{"dataset": "photos of arthropod specimens (BIOSCAN-5M)", "horizontal_flip": false, "encoder_mlp_ratio": 6, "decoder_widths": [32, 64, 64, 64], "decoder_blocks_per_level": 2, "decoder_upsampling": "pixel_shuffle", "kl_weight": 0.1, "residual_init": "none", "optimizer": "muon", "muon_scale": "match_rms_adamw", "learning_rate": 0.0053, "epochs": 8.7, "lr_schedule": "wsd"}
Rows from block 4 of the encoder, named by matrix and row number. Rows with one number belong to one neuron. Each number is 500 + 40 x the weight over its row's rms, rounded and kept within 0 to 999. All counts start at 0. Numbers have three digits each. After the name is the row's rms in percent of the matrix's.
# fc1: MLP up (encoder.blocks.4.mlp.fc1.weight, 1152x192), inputs 96-191
# fc2: MLP down (encoder.blocks.4.mlp.fc2.weight, 192x1152, transposed), outputs 96-191
fc1.591 103:494536502500510518492494462441530499514515463473525521513502473482537471512491514511489575508503413510534447519492508479473567482422474560456398522530495460502465542466465499446436534505563479443458448522469565517482572493463454552598479527452430495492487496421459480411495490511414530504
fc1.592 106:465580543570553453529494473581512480548414509416411521519482515543491511486510500474491537539478528537400492509481499541520516458484505537496480567550506514484534501418498485477505486528500471495435534475512497524556478436538470527473517513562454496481456508511615473554474511558459614510
fc1.593 102:457430557489489453469436520528554519601480522443596440440535504485543551554437511530516435523495499446603495532445524520503520462490501525477521518469501511496493502478541463549553519493466516467526547464477524432494441578516575436511472453481535476545469565514546512461506482507467523475
fc1.594 084:523480557508544467509519500538509436460527481467508542513523526446519508526445503514528529514440497479534569528524584534585546553509463543450544489533494498496439513477544558543511526494457542449512507465441471473541489470460568558508523532543517450486412503555505484529525541479458535516
fc1.595 094:506551465513477567509563547424464485499512572497477447474417508540525493507508478412469496498556476519568521481569494527436482561595394554532548485574492462491528511554518494487499501484549517513536499494511497437473484523508416434506505485551422506471473535569410532476501571416513460468
fc1.596 117:519573553492521435508539486511517498462482508538473452474503457440496473480492470453489520441511487486483442583559526537513461527471451489520462546539427512523445610525503553530503501534506516568564503463526554470469452472564477502494466526464486501485576460522549478455483556458481513559
fc1.597 095:570502504539464562445517482516544464520464527481463560508513499475531458518527451513451490493536447577500454536480492496496573486513555441467542517483575469525447440469483548513519450490497483477458499574509571536456544456458567484526549525482421453479548502469474507529439545476542531548
fc1.598 095:491546525486550508478491508443469496486543550522494442475446487485629551508554441528461499494556496520551542448428473593568495475486477498496527489519573446502507495481478505456509475462481490530533442631501553483506534629551499509471455463507502420497406522494515536471464490507486510513
fc1.599 095:511532474392544490518530516471502430482446501480503564455480467539504536448532500455531448546490519454542482435503495538456489416511472510480492462478539507515567515485416455480497514499512484468453495533520515489509504593514539496466531541466534563493517531554455595512490458490496502542
fc1.600 096:521536517492480479566531572488485505515490508465512456490506509600522494544450538566472547497493520593482461538544475551533511469544459481518518483470437487559559464540511563497517441435456488522473491421563475473450562542526535508534433450498576556452493505554484503492436484455510494452
fc1.601 098:455487506504530457477453539489619523501456406517481456480506466442516520570519475507511458472551495526495467467516541540485455497492527434463503498481488436513470512435463489556448470567490591542481447505514584521471461460514604487441511489506494593480490498515489480563474491531475439434
fc1.602 102:522481472482496535532477619615546507456480474524500518466513482514452488386538490539506454480575518520498461492474463510414401521475411479431433430535528574525480500498411505481514502554460481490526457522436563506482539514533532462448440361506482485467503505564486533479523584470558515448
fc1.603 091:515571452565531512486541559553506499508543576544446512453455479545485531476488480490494485475516499499451498490494525511476465492543507490502514489509403521535563415482471509548493512486479488471426483453484501474507560469482540468486513506394577510451588453550468480483509566512483552468
fc1.604 103:491555497461505535486535524533552478493514506571512447532488493462455522504437527419481536521518483500548496492503460430488378469511480480538495468472513492486567499478440497446564484511476538530455527549516522443491424577520504494485575495563514506485495463501560527489476507405555501526
fc1.605 100:531474548541542557494502560482557479534507532492506534483477465517471498472491508552534506463519485401523459516482466463488515425494474481407384452462526534443544433542481543473469473485450534465507446493558541479522553600492487551479485522548461548541505526503476495500491496443527465485
fc1.606 100:471543564509512550529436449527492494502460504500453429484478487510477565472489554478485497448499532544508523547546486527463545486501396577535443502546510470504441496491505457562469466424494610459547459463513510498465529476458465488490495512564538513492567443505575547500482542454595529436
fc1.607 112:510518494542445445440467466441527535452492539520551539522484469552429543497523498525558505441551502466461467541535588447541539498487496514449509564516490513483505592519521494529533462520492496467474429449474461492441542470506551426494494551579478466469498561478459532506554483471519443542
fc1.608 091:559552439475486558476532486497425504514464442542596546534543511450549490490479438546496435535556536489482497428555488515509518491440501429566535483502510472481455408456452440522540564487416576475514437549479473491452488497519511501489533515480541518413539511557523512512463563486491428464
fc1.609 087:517527502596499558463460503486486462481474505477504479534426566553460466496502462512465525444520494518509484474560485521472491513502482510519408477534513534482552466464544488554525409463508500513491489468554548466478513492539489478537436560427492532519517531556532521521463497515499488497
fc1.610 093:444426513440499488527453521591448414512433466566552536505451448560545483497549526507459500456476507520571486561520485566463563497477472454504438412551476514547457529503494533425497542437480473525488535572529466462522488502547460523577475489473547498528523454463527482543536465552542497443
fc1.611 111:486589534471518569545502470543539532453493480490457506435534501519444505452528507471484591561451529427429541525418488415496559517489498474506551499527513542467492476522517549426500497540463515441465497509520478546499420466485517528433538503514509434503538537504477494500477503484464436511
fc1.612 101:435486498459542487509510517443565442526565505482496502526537526515492535530536469510500424515601481416574542473431533476500467515489552497479518456475500451529507501510543481434498554505450523532512474541516487523476477539483478544512527511540480488488529516450430531492499512459534518522
fc1.613 097:503554557424494493432571508514598540532559514511510493539473479532486471446464481545514591448521518522472552501527472464485574477537575481479551558481497477494492461429468430506522492536474513466436481473495504486533591534494568506475434515501459436442488493510497439486501526451504442474
fc1.614 093:482574530529551454525535500517508504496436498526461546484513422506470484480486463535547447457458492476547493489528415556520489537539488572448513529513495483483494552431513510470482462447527437505437488475494533505498502490502528479404484592536535480442541565504496573488438471462429513511
fc1.615 101:508469451561465529494489586518534496511492497441489481484470477437489579474516512559518468492567540581571492489485520600511474494515445493529500464523544534466452513512460569518449441557462460536490548421511571484532475479525512534529436395466456488467536513492528475437528446493504499447
fc1.616 099:454454468532481526515550434507495565455508498482478468459515533548417502414493468501475475487545461513536469486503440580490517501499516458499597526525484471516464507465562504464498521530457458459500553452477558527477482494536593511488526463444480468472503466433395481521501475480502543533
fc1.617 094:532536557461458436497503514446554491571511484478489539400477486537544513485417510521490512542491512493483510482493556508461425538524497497495548454502526554497557461541491500527509506515542504455494480510495527481524508546544500486524508536577509393500453543479553460507465494477529464525
fc1.619 116:498543505520492447499519543452567546504500458531471507470527497483527489496471528460532522528519530465590499525543403501468494499446474527500461502514426549542530495470484497543486446538500485580507468482551510402507513476543479455460517414427417478524546524527470565514504555482555498497
fc1.620 092:535555527502499546560463524462551461472477483504527510498536506531459470481533450539506529470469511505533453495533438523461545595448501496528529527493551492574528476488482476517561455507455455521456551538545488468486475505518504522513554534481506527430472592460558516531434505483582447506
fc1.621 101:449521488541511503450418481471522547516530564488448464431445422527464414535511500531516529539527540542473480507556501494477562475372498464495529492479535525467546525559561471544433493530467480485486485500531497486425481428451580534502559600528481481521484491560490514555438506545478511560
fc1.622 100:520504560508569498526506489482510463456471489534437515495534459528499526415477581459413465502497489490499510526548506498470490468437515501465447556490482430549420506500548478549480522446505485515482506484517395476475590513486465478515566508575543479465508543564566489512414523480545536485
fc1.623 095:516511536521466515572489536488450436486436510415535523520501498507535547493502489522452502528563556542535470516482502530509463467529437428522472477517527532443457533482461572455444558486500425495467525544533587512505501473552565490538481456457484505505519466404565424539525480498514516430
fc1.624 091:465550492519451498472522555436456465552440492485508478503515539527532564444487445513530506509443496493471571464462426547488564560499504563512492523528527518580514496475506511472493486502459486463514486463472524518525559454554597487557465417544451478440528496510428426540496520522489530524
fc1.625 105:492418522553537509492519528401419525432532515477458546517555517559454535472521543480600477506438453488444439521530497502562532504486509552521567481519546500467478480402500503484548530519449431471577534469485493545499454475446540558481538569519453454559487510573486495557510461474516467507
fc1.626 107:471489510427502543453399482563495402438424507484482463494491507542525504451550532491518451461506526555543500559523519527536491484503477543583538492562507486547479471516462521536492494530422498557471556499485476465443582504531476495479510556430545554493572504491522475509482458571501524522
fc1.627 095:458496498438513567434535451524486459562524497491563454502501494482565544418566443542500536502542530463529446470482537495437508492518514556524472598591514474498450493466451536505459501521512414413495518593520567531521539516532395563600524462513453557527488517499474468441524517500424509495
fc1.628 109:502565490471524472502518535578549442502527510421475534498476514511474476508463514584480546539557489498542516468444467489516391467467494468455543474538457532444517532478580491484557536489497484526595483558502519506512494467496443514478548470507529566572435484522520460427437512434519470515
fc1.629 092:556451468542481528521476532415442405517409526531522513497422495505546515547548503481563544468532482496517487480527502489526518431534447544523532551499508519440531434463454547487457507485492477490513423537549520467532566517533480540527518567536498493516460498496525522488483509486515555490
fc1.630 098:494605465551483535607516513464482493521527482461546523563488504455548512571488446546506437543521451477415504509507477564470505438466496478536531479447522517429539506445418518446452572463498464503470474488507540483486540554514501508559463444476434545499534521489513479466412484484539496487
fc1.631 104:492480365509430496532539474452476441468496499501518523450461560510446521461523533528577554508476486511446540472589489536549463537465499466474511470482505547550492513549579541471568476479541554554491440541530572486477452499469495488551555462472526441457491473506471548519462510568422562458
fc1.632 097:538483452515472500511453480518512504422512527542540485519481465508416495491492559597545576467511480475488541466553472563510538524499483525371516518506441482483492446501473520498559465498504473433518521585572534557492537514477530440504536506530487492479477526547583512464525564459523467475
fc1.633 100:512542498452453551466572442439422441485541485489512511506485441558513472505531536551523533447443534539469532541503438513536538476502480513467545510459487554507493544490455477471502526518443490485596462519440424488488527487489460464492575469489502512528419495475501462542458498502523516515
fc1.634 085:501491418467511382509550537533519535502497502530480486506571418476448542457483476563554547501503530481426440591477531467488565493443461506478443585476483561538498473502393480498481506554523382446541500534562504527507432428499507488499470457526531525467475585452433478474510522450453493464
fc1.635 105:495444387567514534532551482524452482535548492441496463470477524506453497508571451488517480550535479471580455511561551519524515536454431540490471566513522520516491534546421513449498495512511448470500547532426566463509439513438423461561548432507488599481491504544507541451530493511498466515
fc1.636 093:503564565466546493492507474543487400458423474463504532524474468477430493517479501488502453558501481453549547522500434522565529455474524481406531511527487546436530459479510453461463546460505511479510534505526486459478449564469500493422490556542570462500519490488454532497402501472515469542
fc1.637 086:482446482504503566513523535492575466542486502494513482507511477534508519551440413537471529448531500516468557523529408544512592607496538575467515531534507491417537499456432483504544386450516524470476531493574523497486463521488473561496510466491522500498506529531437547534444564482433462547
fc1.638 113:509516571608475520480474510482495503506487468530522550555426491484489504476548541507504522525493520511517509513432512505453451506444479573514564589506482495455491545493472428462562536500496492461471534545501545505469454510371493517576551516500459449461463488445489514544436468517502480429
fc1.639 094:416447535498432486499504532450517524518523597491442538464526558505531448501491520512523594503505477474521487477528494515499530467501422518470553470480505492499463514569500528551485445448505528487527512475532485487486541458437611498526579450577515455517527443584554493514481436483552493490
fc1.640 104:513562564556586592555449520514488510477475530478562508513470481570497520481570496484477480532519475486451495523470519554559525564438405575509510563483531472514481545547488509516464495486453439439437559475526508527532450481478527494561479558512466551430511528476509507484489427444527563445
fc1.642 085:493428477461427541523531511507499502457507524467544481518487537510516451461467473547539533479483559499518528571553479500444537544470453521487543416535488499373451478455444464491521383526508481488523515555587490508481486483496533526520608481421528528488499534511485485529483518490515502515
fc1.643 108:510586485422494462527480527549516542537551501566523590507520469424541423467507514538481416494544481479502538496480510482460489518545533513471518481526396529513514486511508460460437476595438586449518538481487597487524512518507523512432451582485497499487512526493477481427490507532433495480
fc1.644 108:466544550507423517492490531481454479563518518533500496498479453504486489493517556487528471546519494553503472528495537521586530492503431510440552490549442515526591464525529535455460634501479517500503493506494523454471545498464596477526558439555495484564506440478533461487565521466580433552
fc1.645 095:459454425557503491427518492474436482539508403545524494533603548550444434529460465526501484552496518526423510473512491500491461482447569477547536474420536450488457515457482415515505587546487481517550452518510530546526512507498460483524553500479422511443465451437492515472578543503468557553
fc1.646 092:503457533431463471528529476475459512481518503466518442525435551488495437556480459629487564525459550521499543459504565504490558534445533448502497533430456504427465494492528480508533457454528519475548566489595508533546502534487507535557513476432535464443495497523514476490448492440494498512
fc1.647 081:448501477454482493484463508482517507503410493511531468505471480559466547490505558505479528472477487506464494539549464515514495527498583471511393494519468495494514468523458558550514483394494545511457477511519537478512568548573559540535530488502585495442493518523409559397464502489436469529
fc1.648 100:497453494505582502425511498542460492442583507538458497446475474544456581527499515525547497536469552518506484509488400550483511499509529533533481499538507531521488470527504481578554496520564481449450450496551457389530502480508567432511485520476434508511523513525516552498414492460441570505
fc1.650 094:452537492415467514509540477521497466478457459502515510476477514454518532537507518551514451551462504529491479488542486517515460528498561511544450558477467493546485523484445466565492495485572525533495499537470558484497457437441533488527533505504509522484480514504454435493488523536465536467
fc1.651 124:458542551495549542511507528477533440524454512463432522512474464513430461494462509531471603499433500471444458511513540571517609509486502488530482428502408563513518446534496445585502484457492409451529495521536526538512489425483457602499479483469525445516484501504486515527418537474494523437
fc1.652 115:479448569436447552472451548511477480491469490512510481577518469397521510522559526477539410518534497512515484526592518497538523555424481539471427475511492483494501507489492452486466471487484566531583505500422516504484431465437488489505528474456494545572528422443568525506490499440464432483
fc1.654 102:475488574592536453505505493459590514529443498479560536392439457497478494447517529419510460452490550520508514517555510492440542531463459530550563468522516593479554541503405548520558479486483512491494469477562470556520492494510488514494496523440518510473500504503503472446454469508464486508
fc1.655 096:493492461455399494492521556447524488528524438512459527535586440484525476529513517484588493455438526512465484528466437472528512447441436446414442499512580498530513406508482470469486503512503492513466503462472567487474530484577565473532533509477502468477410482450471520491494503513501457492
fc1.656 100:519466477457555469435517494553475499424515471504445504453504483420508532552585496544458522488479551427507516560506573449517509505521481522500445503467523509495428505521512545543497517466436580546487534477514484554507418513497484512510441590538545394497444495466541413507448492489429439577
fc1.657 106:522471477450489513495544509492501497497493557498507541480510524453515442530455501481509576487525554488568488493451503473532448452551548518478397485539457550490514452545502534491515487498420507559474467527532418448505475554472457449409487477489454417446610488473507495498433547424531523504
fc1.658 098:560478486454527527510534489557531459528532470547494508515489463523496479419498470488500516471554504453478515488446442464518496529553445517523471510477520466407544511428491534530493517558470548508467461544525551495551411451530575540482480546454563502482413463500576476602440518522510474470
fc1.659 089:479501470413469446528441587514555518514499474510476518487521451509468506390476495537427549473438451553473500565534404422498472473494493400555568563535460459544510497466532524480515519529530485523562462469503423455501452530502520456508520451500476570405510470569487539501537550472540503435
fc1.660 090:475519510547567497434486490495538463439511525491522425492518550476496526488483481494471518582552452521487489519450513518462386447466533470527482430514513493591587533530496495545519577506503483473566488504487530490454521518428490449549471482506461508494523425567511521576613552510516492476
fc1.661 107:482498528493442476492477519459548474482460461447434478549555495489501466571581448502517464542498500494513533484522475508579527480520451492460500531496507492526532526521574468469525432491548461527557492514493446507507535479497455474509573485610540511540446553510543438517468516456616485565
fc1.662 093:471513510481486508500540507494497552502513427525471480497571465497558541507587535450445440523487539409486542499564503522483506485494482511468564442502493504458557430458495500490533501571548454495634520423520496430425437506485493534449446485514466528452546531538501480546602469463571476486
fc2.591 102:486450437496457511489465421524453508466493503560435515546518492497521510499475476452511475499475491460525520479530504468492491432425428482536445488507530511482536460553527507513563509526498531561504518561491512499488545498506458511553525458532481517543449506523475462493452566584444547546
fc2.592 103:463542534441484455528506462519476455440468594522527490420510496542470507563551485445534562460497461523589468549490504542422565432451543520476476470437491504442519513494455553565514514543495511469497478486501470514532471487552480464553493522433459495508497507465498463544495470539606619519
fc2.593 091:530507519509534477483520591579573527491471481540482441478543507476475499512441485540519476485488445550517474543506504543466541446509499504573553481467482523566521509525520558536451455400546470516537478426467458459497523481538546505529531498528461388436511497503506514533466565567526488478
fc2.594 082:434548548463466462517456600519512464551521517474475525492508479499518474516579509456431496519505512491534518571536464510494496509414507479526508506523476468510466545490450549523440502539411523494539509476443565523524523519452552475546508546410523473477432478490553522453612454439516463510
fc2.595 095:532621556524566511460505474477540490436539437532514491499518467492486463508507469498500531532483448531548464557456526511536490607422486488547515468504458508538489487416481547503496449503559539469547493502497454516448554476595558476466459498448544503529509516531477550478587481510456475487
fc2.596 121:544407451408495464562474434555499498523459535516468492479503467580511500468473496489495477549448521478438528487503489471528474515529513508519569471516473488509481507459527444476489556508533501504529501553517532492406543504449466515552534454625490558496447534482574496461488511457459469584
fc2.597 110:486515469501486544484535446521397519519476510487607525473525416518444406499494521520531519502441519451526467414487485518474535532485482572485438455481556537516504525523488503561396465410534517485485485460452459525500482509503451535496493470436460551480522504551563439466455533460562468554
fc2.598 101:536449457543483451505549459469526560520502468549475476494519556522573506470448590458485530551384494493492524482453492473428491477517530596494484463473395525502478552512441542599550467514468535489482519428477573436475502517502500525495529523466547460510525459460472469552539557488516497496
fc2.599 099:510517546516548542572558528522479515507472464453488457531486457534482487484502426513525434480472503511529510474541478474429469501493479455535510473537473470521479490395570512468468457505582451460550546493437534512525531433463435502469478580574496488473510507508502523468501474540547410514
fc2.600 098:460530538467456479531497552581517488486556476531427464590457537523473515553538500491505496487573575552446511459435422459511555483441488431543469485463604497481495491479494536564545505472571469499507504485495479458499519475481540450562519441494576452534505497476480494455497537542502541396
fc2.601 093:480537532555501562506495507548500502487568541512556442501455513497481430472551485505447459513524500503540458620467498522517489556438477485568396548456521451469525499480491475501564501467497464463567510507498505468495533467453462564462491534489436495470523474530462525492516411496515518532
fc2.602 109:524502453548434460529566454488455550481461538496598517516557517541445504516536472489537479580558547531492532538463503558480490460458454487563522494575528462530526501530549446486462395511492482513567559503465510427432452454527504491489483459502515567533503474513516539520497492581468486394
fc2.603 095:503528455451503473484503552552464421525510519586503554467438460466487509535470439497490481459520522523448476478549456481519507463479514534521557463528505520459511542509501569516569494522482512530505515533447451536502457529522494518516503489498462469531427465517501512397459542545440496529
fc2.604 109:536525508466459467442480450474452489476495505442498476565495472471461531496496543538483517496509476532522453456480483524553470555501410496562553430409502513559515518477513547574520510463460600429528445488486479494561424500478540534553554511493494474522590506532515502490548472591543532510
fc2.605 100:435492540476488534491499541417440467480485522517636550564536532454474496595464466495534569450527493475490504508501501503449510476461546484542486448436548543587484516451457477526521469563497462522505507488445445586465597534496483479481524501464479489459447518501484480415488515465562485558
fc2.606 093:457509473534533517493553556422492466514472625508495448457431536500564511488444450440537490523574429511582514495467476461579475491527508500491526508482548524479447496537506498427461452490493426546505565479488497504473498546540453534487421544447519476504482517509486510525586513501478554484
fc2.607 108:483450467550513498522513507452510519523473503493497543512479498481549465483504499497433391495501529519503567522451455507523517599432427531507469519476501523452514514462550499472520466517390521474452552479617485515549589539476480464482462531520499480516429482534549567482489511503489557471
fc2.608 091:512452524468520435506503459471466458450489542480492534509516503557515495514543507466524504502456524456509586498477497514544523512513534595509498484489543497471560476559514505487434427510454465537510518498583498481474515472467526499454496636485492552506428509501450533521564503524486424587
fc2.609 104:463557476530459455481512559450498538513461520533512492453596489557462591583533485502517506432478486482533511481523502577566456488501459569538460448551572451486425501492445512552552492532485487548471528509472505529458564499503540510535534469569518433454498472522509434505478483464567482510
fc2.610 091:451514583505456455491517513501513511452537506581461622462477536457469402546549506498512534463532558506447501503469518523469450506558504499507446538561429554546524543430460593473564430441430445553442536452467489554599533523451530470464534526504477458481535518483417445547481542505520504508
fc2.611 109:476525541478489466558483457481494518452469500487531448469497462501507521474526464507457508508504491494550518550474482496573462509477448579448486494531494525462562531527404446559492509557558488449556506537475532453502487455525519556517487474532509486513529476461445594513501508589452519536
fc2.612 101:446457505524407488543571462531421503455535479484485459504411461547456526441521536476530518523471492512505526553574445503428539543550441417534451470455504540473452582505497493540543459528494457480532510492469506506502501448513578476504591478538414530534502526476503515520466490462479541469
fc2.613 090:534468520536484534443573453531517500541533504503525463528440452467453537490491498462475501460497461474481497568500491529455522490468446520512496517537504528354512559541512518540440528640565529536507515479442540534486444468503523497458559443477483538483461489490553476498460481411470560528
fc2.614 088:468561476482468572538484501545495473460535520524548561454469462474591574519488472555507429434554477498517494482510527462458480561506493524438520514512509510480495475523447532554484449543499533416506509430449479555533494492543473533490461534461519422396540470487526492505541464517468543503
fc2.615 113:434551466521439526582488502534532510533521498533531463504494517492449460488462472493506540509524434493507525480482553470541410548487481460584499531456566545501476542483557514416535529510472494465508553540571451387563462474558537499510412477519565450486528529494470484487464549484523517453
fc2.616 097:513586498493439572547434582553533467473535492521531420433446517431524446510504450446503477489465481571501490433478469462491448589568514543530515455609502575457520533504493538531528477494538481449552516469534542478444495478464576490481499457478474506576570481495564435461478507476530490537
fc2.617 113:578518457462498448505523526439548585435486502446494535588509515450513522430445527527520513500522470517496441499449520521445583466463532501448556503488471487519483426501480510573489472480502531528432511445501538436489469461540575499480457534526491467491493487445447483467526475498472481449
fc2.619 131:539569476403452464518478549491503494523449473463500491514531491506514518449461538521467521518442517468513482464480554486531529481597486480520485421509546548533463483528437475499462527538589454455458486480481499532515517550513503583495479396531469529525528420508571475519507461609499481494
fc2.620 106:504531449515501464450525472494495488497509437512482511539545495457543478453544515495357545478518440491515457537449466495567569472542472543562456499504533587515551515581521510506500522485506535527421493472512483468547509504546496536520493494560491565600526562511490496510458498508580516540
fc2.621 100:508467485458494523511451493464467468472442512517480473485553495550514512504504513526509495628454581459617465505486516487479505503489492470444535410482499544517589496561480491505574504558575511499410514549511499533525465473485501479560578515545507502467511513484577491457480472549420445509
fc2.622 093:492492461575550487499524521461527485490556467511380517391519519500411459551572489472451545528566483463500469431475447477530533487501418440514515489499538508455489582469527480470531483545482494504490487545526519567544454456435407499500512498500515518467519447471492560486475487539488521464
fc2.623 096:494498517548433531532533491468473510426466509516569502528460495535439500486513445470455462486496460492505547529512486502494497495507436537530401457484500467505512512519544531461498564465507527538465555490457571481436486491619583410482521510546527509547577502509500414428567476516504462375
fc2.624 106:416521529532464548461492460540582496501572451487502474455454479559507506526487543514499463570537447521523509462477550454532515559535486496519539488495473491491455531535535523507491482493484535517517398523512494448434520477528473437457508543458514490501477504421468551496496509415521514542
fc2.625 101:486477520531528505471542427483484548514439482517627488531435616541464497479480459494520442458501533490493536563477506507488558548500512570428530532491469535464539531504522477443438452526515486526551517520474510491471526467517506577496474505592480447453584529482532502465443455486503468455
fc2.626 106:427512511485463487474563422480520577567507547528487418541526443442574477446559528530522460479464420532484515548524515518497526520468505537588512479467492503576507516434502480507511510556445551548476473525565554478570549440545431460503488522488526475422451453541427475470470513465485566448
fc2.627 096:500461496557521520558561530462475514499472468509529495524549515564456521471508504541428514499520488428491470481535482462578468497486487469530501552487497399428602445563515421459512587473526544495508498523495506484517548475507593497505491527421487554547526482442417498468519467474513525473
fc2.628 122:510530524449465486505460489469460476497556576462507526509502525583459536525500506388478519511442463543490504467507519505473525522497447477472586442474398407519462502526455466529484450477460533478526565494460468510564580547536565524547554418414486533528465518486510419497476445530523532530
fc2.629 089:464516479475509509440547441510455473481475514459548433471515511495498564512496505487471473512448481473492502517422473462485476482521524492517426424456537484524504462415616510558534518472526531536518447467523507519495532492458477543495519585519452585476423488522441446448545482472486536453
fc2.630 095:535472496494429454444485498549489446491453513484430517510511506539498473543526525463442474518421499438497507516502490480459516441535506473501474479472552517500473480444495458541553500506573530523482504534583473482566469439496477529619571410481496519566490536415460457479541542546551511476
fc2.631 098:457508464511502573537458509443504517523495526508499518540490512461489538561543564478554496515469477493527529545471551504522528499496578488489458510551566477430560541528442440476413486503551529478489486559525480510543460527451410425506567516496428591550550535509535521535511393525464537485
fc2.632 098:461430469530536479464590420537521584455536475492529470592514537548467528526580506529529547516478502424469459500491480497430478446444540485518407478514465492452530500443454428523481550522464464532464453505505534489465499522570518427511613535412438490487463506538490565526500524562500540513
fc2.633 112:514512527519465471487455516526495591454545541507542491583453501505495532449485514442518501527460489449463478460552509498471484470454476512512490482434533519508518450412513433529452506538450459409551455557606552528528476442478502459473549456512491531414523490468453452513466441470457457484
fc2.634 090:497428452526584440520587446544528539549536457491477483462470515491440534450455546425513522477429573495484477517541517528488504448512493456536533527484475457452538563518440469547429546547495528472448502415500494479474540418482473509531480531444471550460560450503512488549465524517453475458
fc2.635 097:546513432508470546515473461463526548535502485490577520552511458526522455454538461480502540545514494449506469507454534539516364545500463421530490455444484530458496562483549423518525550551458440575520436539519430485529548546572582486526523503475480451490537494516475444489571505510522444475
fc2.636 093:540489526496524520554524533486519520429496519475441449547428445491567564525507416506580569516516545516508482464491552469449409534457478477466553479520504543480501558419488559402446501507476453473518509465466476552495492570543489520510487583504586461417512477501483522426434554508532534530
fc2.637 100:502470504434472457424464446527495464540542496478466546505440550476504539503473497542556491461512536514546485492508437518424592550575543441511481463516580490465494462513513500518447512498465548544515470441475482449555535517457413522486494467544586491508516487494486530469469512463442529491
fc2.638 125:465469437494490492481439504563555519491467484528491481454542560524476571449566445515560616478475582564542532526551501516452511484508473506461530486558488439471524490539547523539506553495462552535520460483502474485446533480462525504453458555478488514510448471459476496459479517499522515500
fc2.639 098:492456528495473465535475568536508538575468463463495428567402421402566444524521488485467517538491510454457473440536513522440553531487506496496482445506466498488532539517474471474451499482544553448557523534488556495459480501427506475485495561517469467499527524489528539443645558527429505453
fc2.640 104:572516484461443481493408519537500500502434447490631521569464504500525473455499474521557520530512472513541489506498432500519525488523486489558541487520500497549460512521493546553470465509412460441536439482537526534546514463519523489507443460443507535577483441456453441510455452594497471548
fc2.642 093:487491549530440579486472478582435455504511522440453531534525537461511454511469515515505499538486454544498510509444456427475535454478461490466425561426474532495458488554508493517460512518485505462512530496505479499491530543566531533437423480531460479528491565482482430483479351564491586473
fc2.643 095:575446438533413582480525474542452437495458497535470535494534506502470557443519464495505481506516578471447587516575529468491489536563504470428459478537461511518523528558510519504545443510519474492533518402478513500467457547480522490435465421542517518535490503545536471513522496451483520603
fc2.644 105:488457541473495513531392532501498472498525534481490489476439553535550496502465436552478488489517593545476472507509563549407513466467451502483483518557481497505490524489540526461483456460461509449505525509508523554517550486520447488510506468545510446491464461472412542475549478514549472499
fc2.645 095:549463490408452531434514489430442483511634545486572520505452540475482477472471531484443461505469472481487554531492477526555523548540448556498539505486465513477536505539449482516489529554472561500539484608484440460424505565507461480473486544512479527594489499502460492521537503512539553573
fc2.646 105:468472526511461510515513452464459396504488541468494473539437533529460531492475511528556539523409441543485506493445572498562475541510521479526512448490480436503471500549550475503511512585488486463485450500545512538486529511498475486467535494529531530452466479472430513599487535569409438499
fc2.647 085:434515529547520484521522498478529475454531432529562556565430491465573546481551528482499399494449467522503497458542472419518544558395504426488520480516482523458517526481531539444417497520475493505481566521446465486522503417496481419513473491530485511490492549518491546532445584485468478530
fc2.648 103:547488505437502472530484481507496503548499501473455453469573592452477597529502562428485555406487493561512529485465488528498447523510543506538481463505541500442566430432484416449510553462473465450461437519463465503446463497502503552501465558568521530493512455523508469419444500506447515498
fc2.650 090:476491409501499512525431480511565520483545490539469521530494494485475536450482484532438522479630481494504486536537550530499519503481502524520525547551454473531530517566513559497545412479482453481486507461464436425509429468485515528565445550520479498503469510513602483457484468485556505462
fc2.651 132:455475457486470492542516522580547500567435526504483481507521471523524537527522556443503504425533470506489465493491466541534551529573530517477576501504468564498492494496530486511508536471524550454520450502484414408615506498496459512604490554495491450484565559538526478550480502478460516480
fc2.652 122:535481519620566471511472499535458514550499547515505472494517467505484476525453540478456547506515518483526494473513574463499519451506566511498477554514534440465514497537533482486592476493522637472424503514499487485524539516499530566501447523490493532629519539543514498591515553460503547546
fc2.654 098:507479519452479509511503532492499484532550496513534566556440477495545510487487526500525512541583542463454500586490439531468570455497510453466528471471441456495532540522525480509475500423479573560568505419570516487554519483482488457471567446514475482606512505446469522460486491504557501461
fc2.655 114:457546503483499454576424511454442521458534520562514541518528487519487473456529497498525435562509513525549517514471495432522480499560519472576481460507509492571547513493425544475507493454516480454463493461576481458528540536542513524431496517538447508532425513514536489561522558503521462534
fc2.656 110:450422480449512547506405502445497512485525523534471495540548485489513527486452442507475545517483512493527537531537539505484451545588475446514535504499498560486540549500486487492564465539539496506487536571457527478567456521571465571441517534477496444483496499558536529518504477500448473542
fc2.657 104:508538462460513447568492555533454553492511487426500514467486519535507537484481499468477625457488543487502468468452460516561510408445509462493520497484515484486529525506490560487470494517501481528511502497405529523498497546484512561497490523464466519500510491493461392576532484519539506491
fc2.658 097:491463439512507470476442457485503512478465562570521507543499427479410546469501461547495482522447518488503599433522511489483530554493549476512531530415499493486528463570572515460531485504536484534534491430486503472513498515529475573576486488524484475536429456462472412480548503570459520498
fc2.659 097:489527479501576572482444565532524484526518499504521566584465489499479526477527497598537468512498510528548484440511494520487492448534543493491546500547447465503508589543492502437501518514533507518477480564438528500472483490548510471496528498476545470436443451480571481465525524517516509513
fc2.660 097:575484548488518470466475538496468537565497465496485521527433518517526514491451494520566534500528510570573500513500477469378476518526548456500453438450460448519544514523558510455494481447586505482586502546399481437473490482498497459499465507495569529511528488535469465481519485467453552490
fc2.661 108:566538529514485484526525506546474483514390468506502431579485490489517517492543513461513466487555532471550570426555526537437512553488449515468564414566494505471503537446480461431479473554452525552466470517523514498539536526451460494592534517511549486515536460401453396504400521483527504548
fc2.662 106:494495487463548487529528463517425502584478489439634510498513499469436505523470490572564455567500582533484465530545499436463517481535481450480490505476482442472526484514493563535508481514464507521533571419457477521518484417538494549546459588495463529488494491588454502523483518528517490496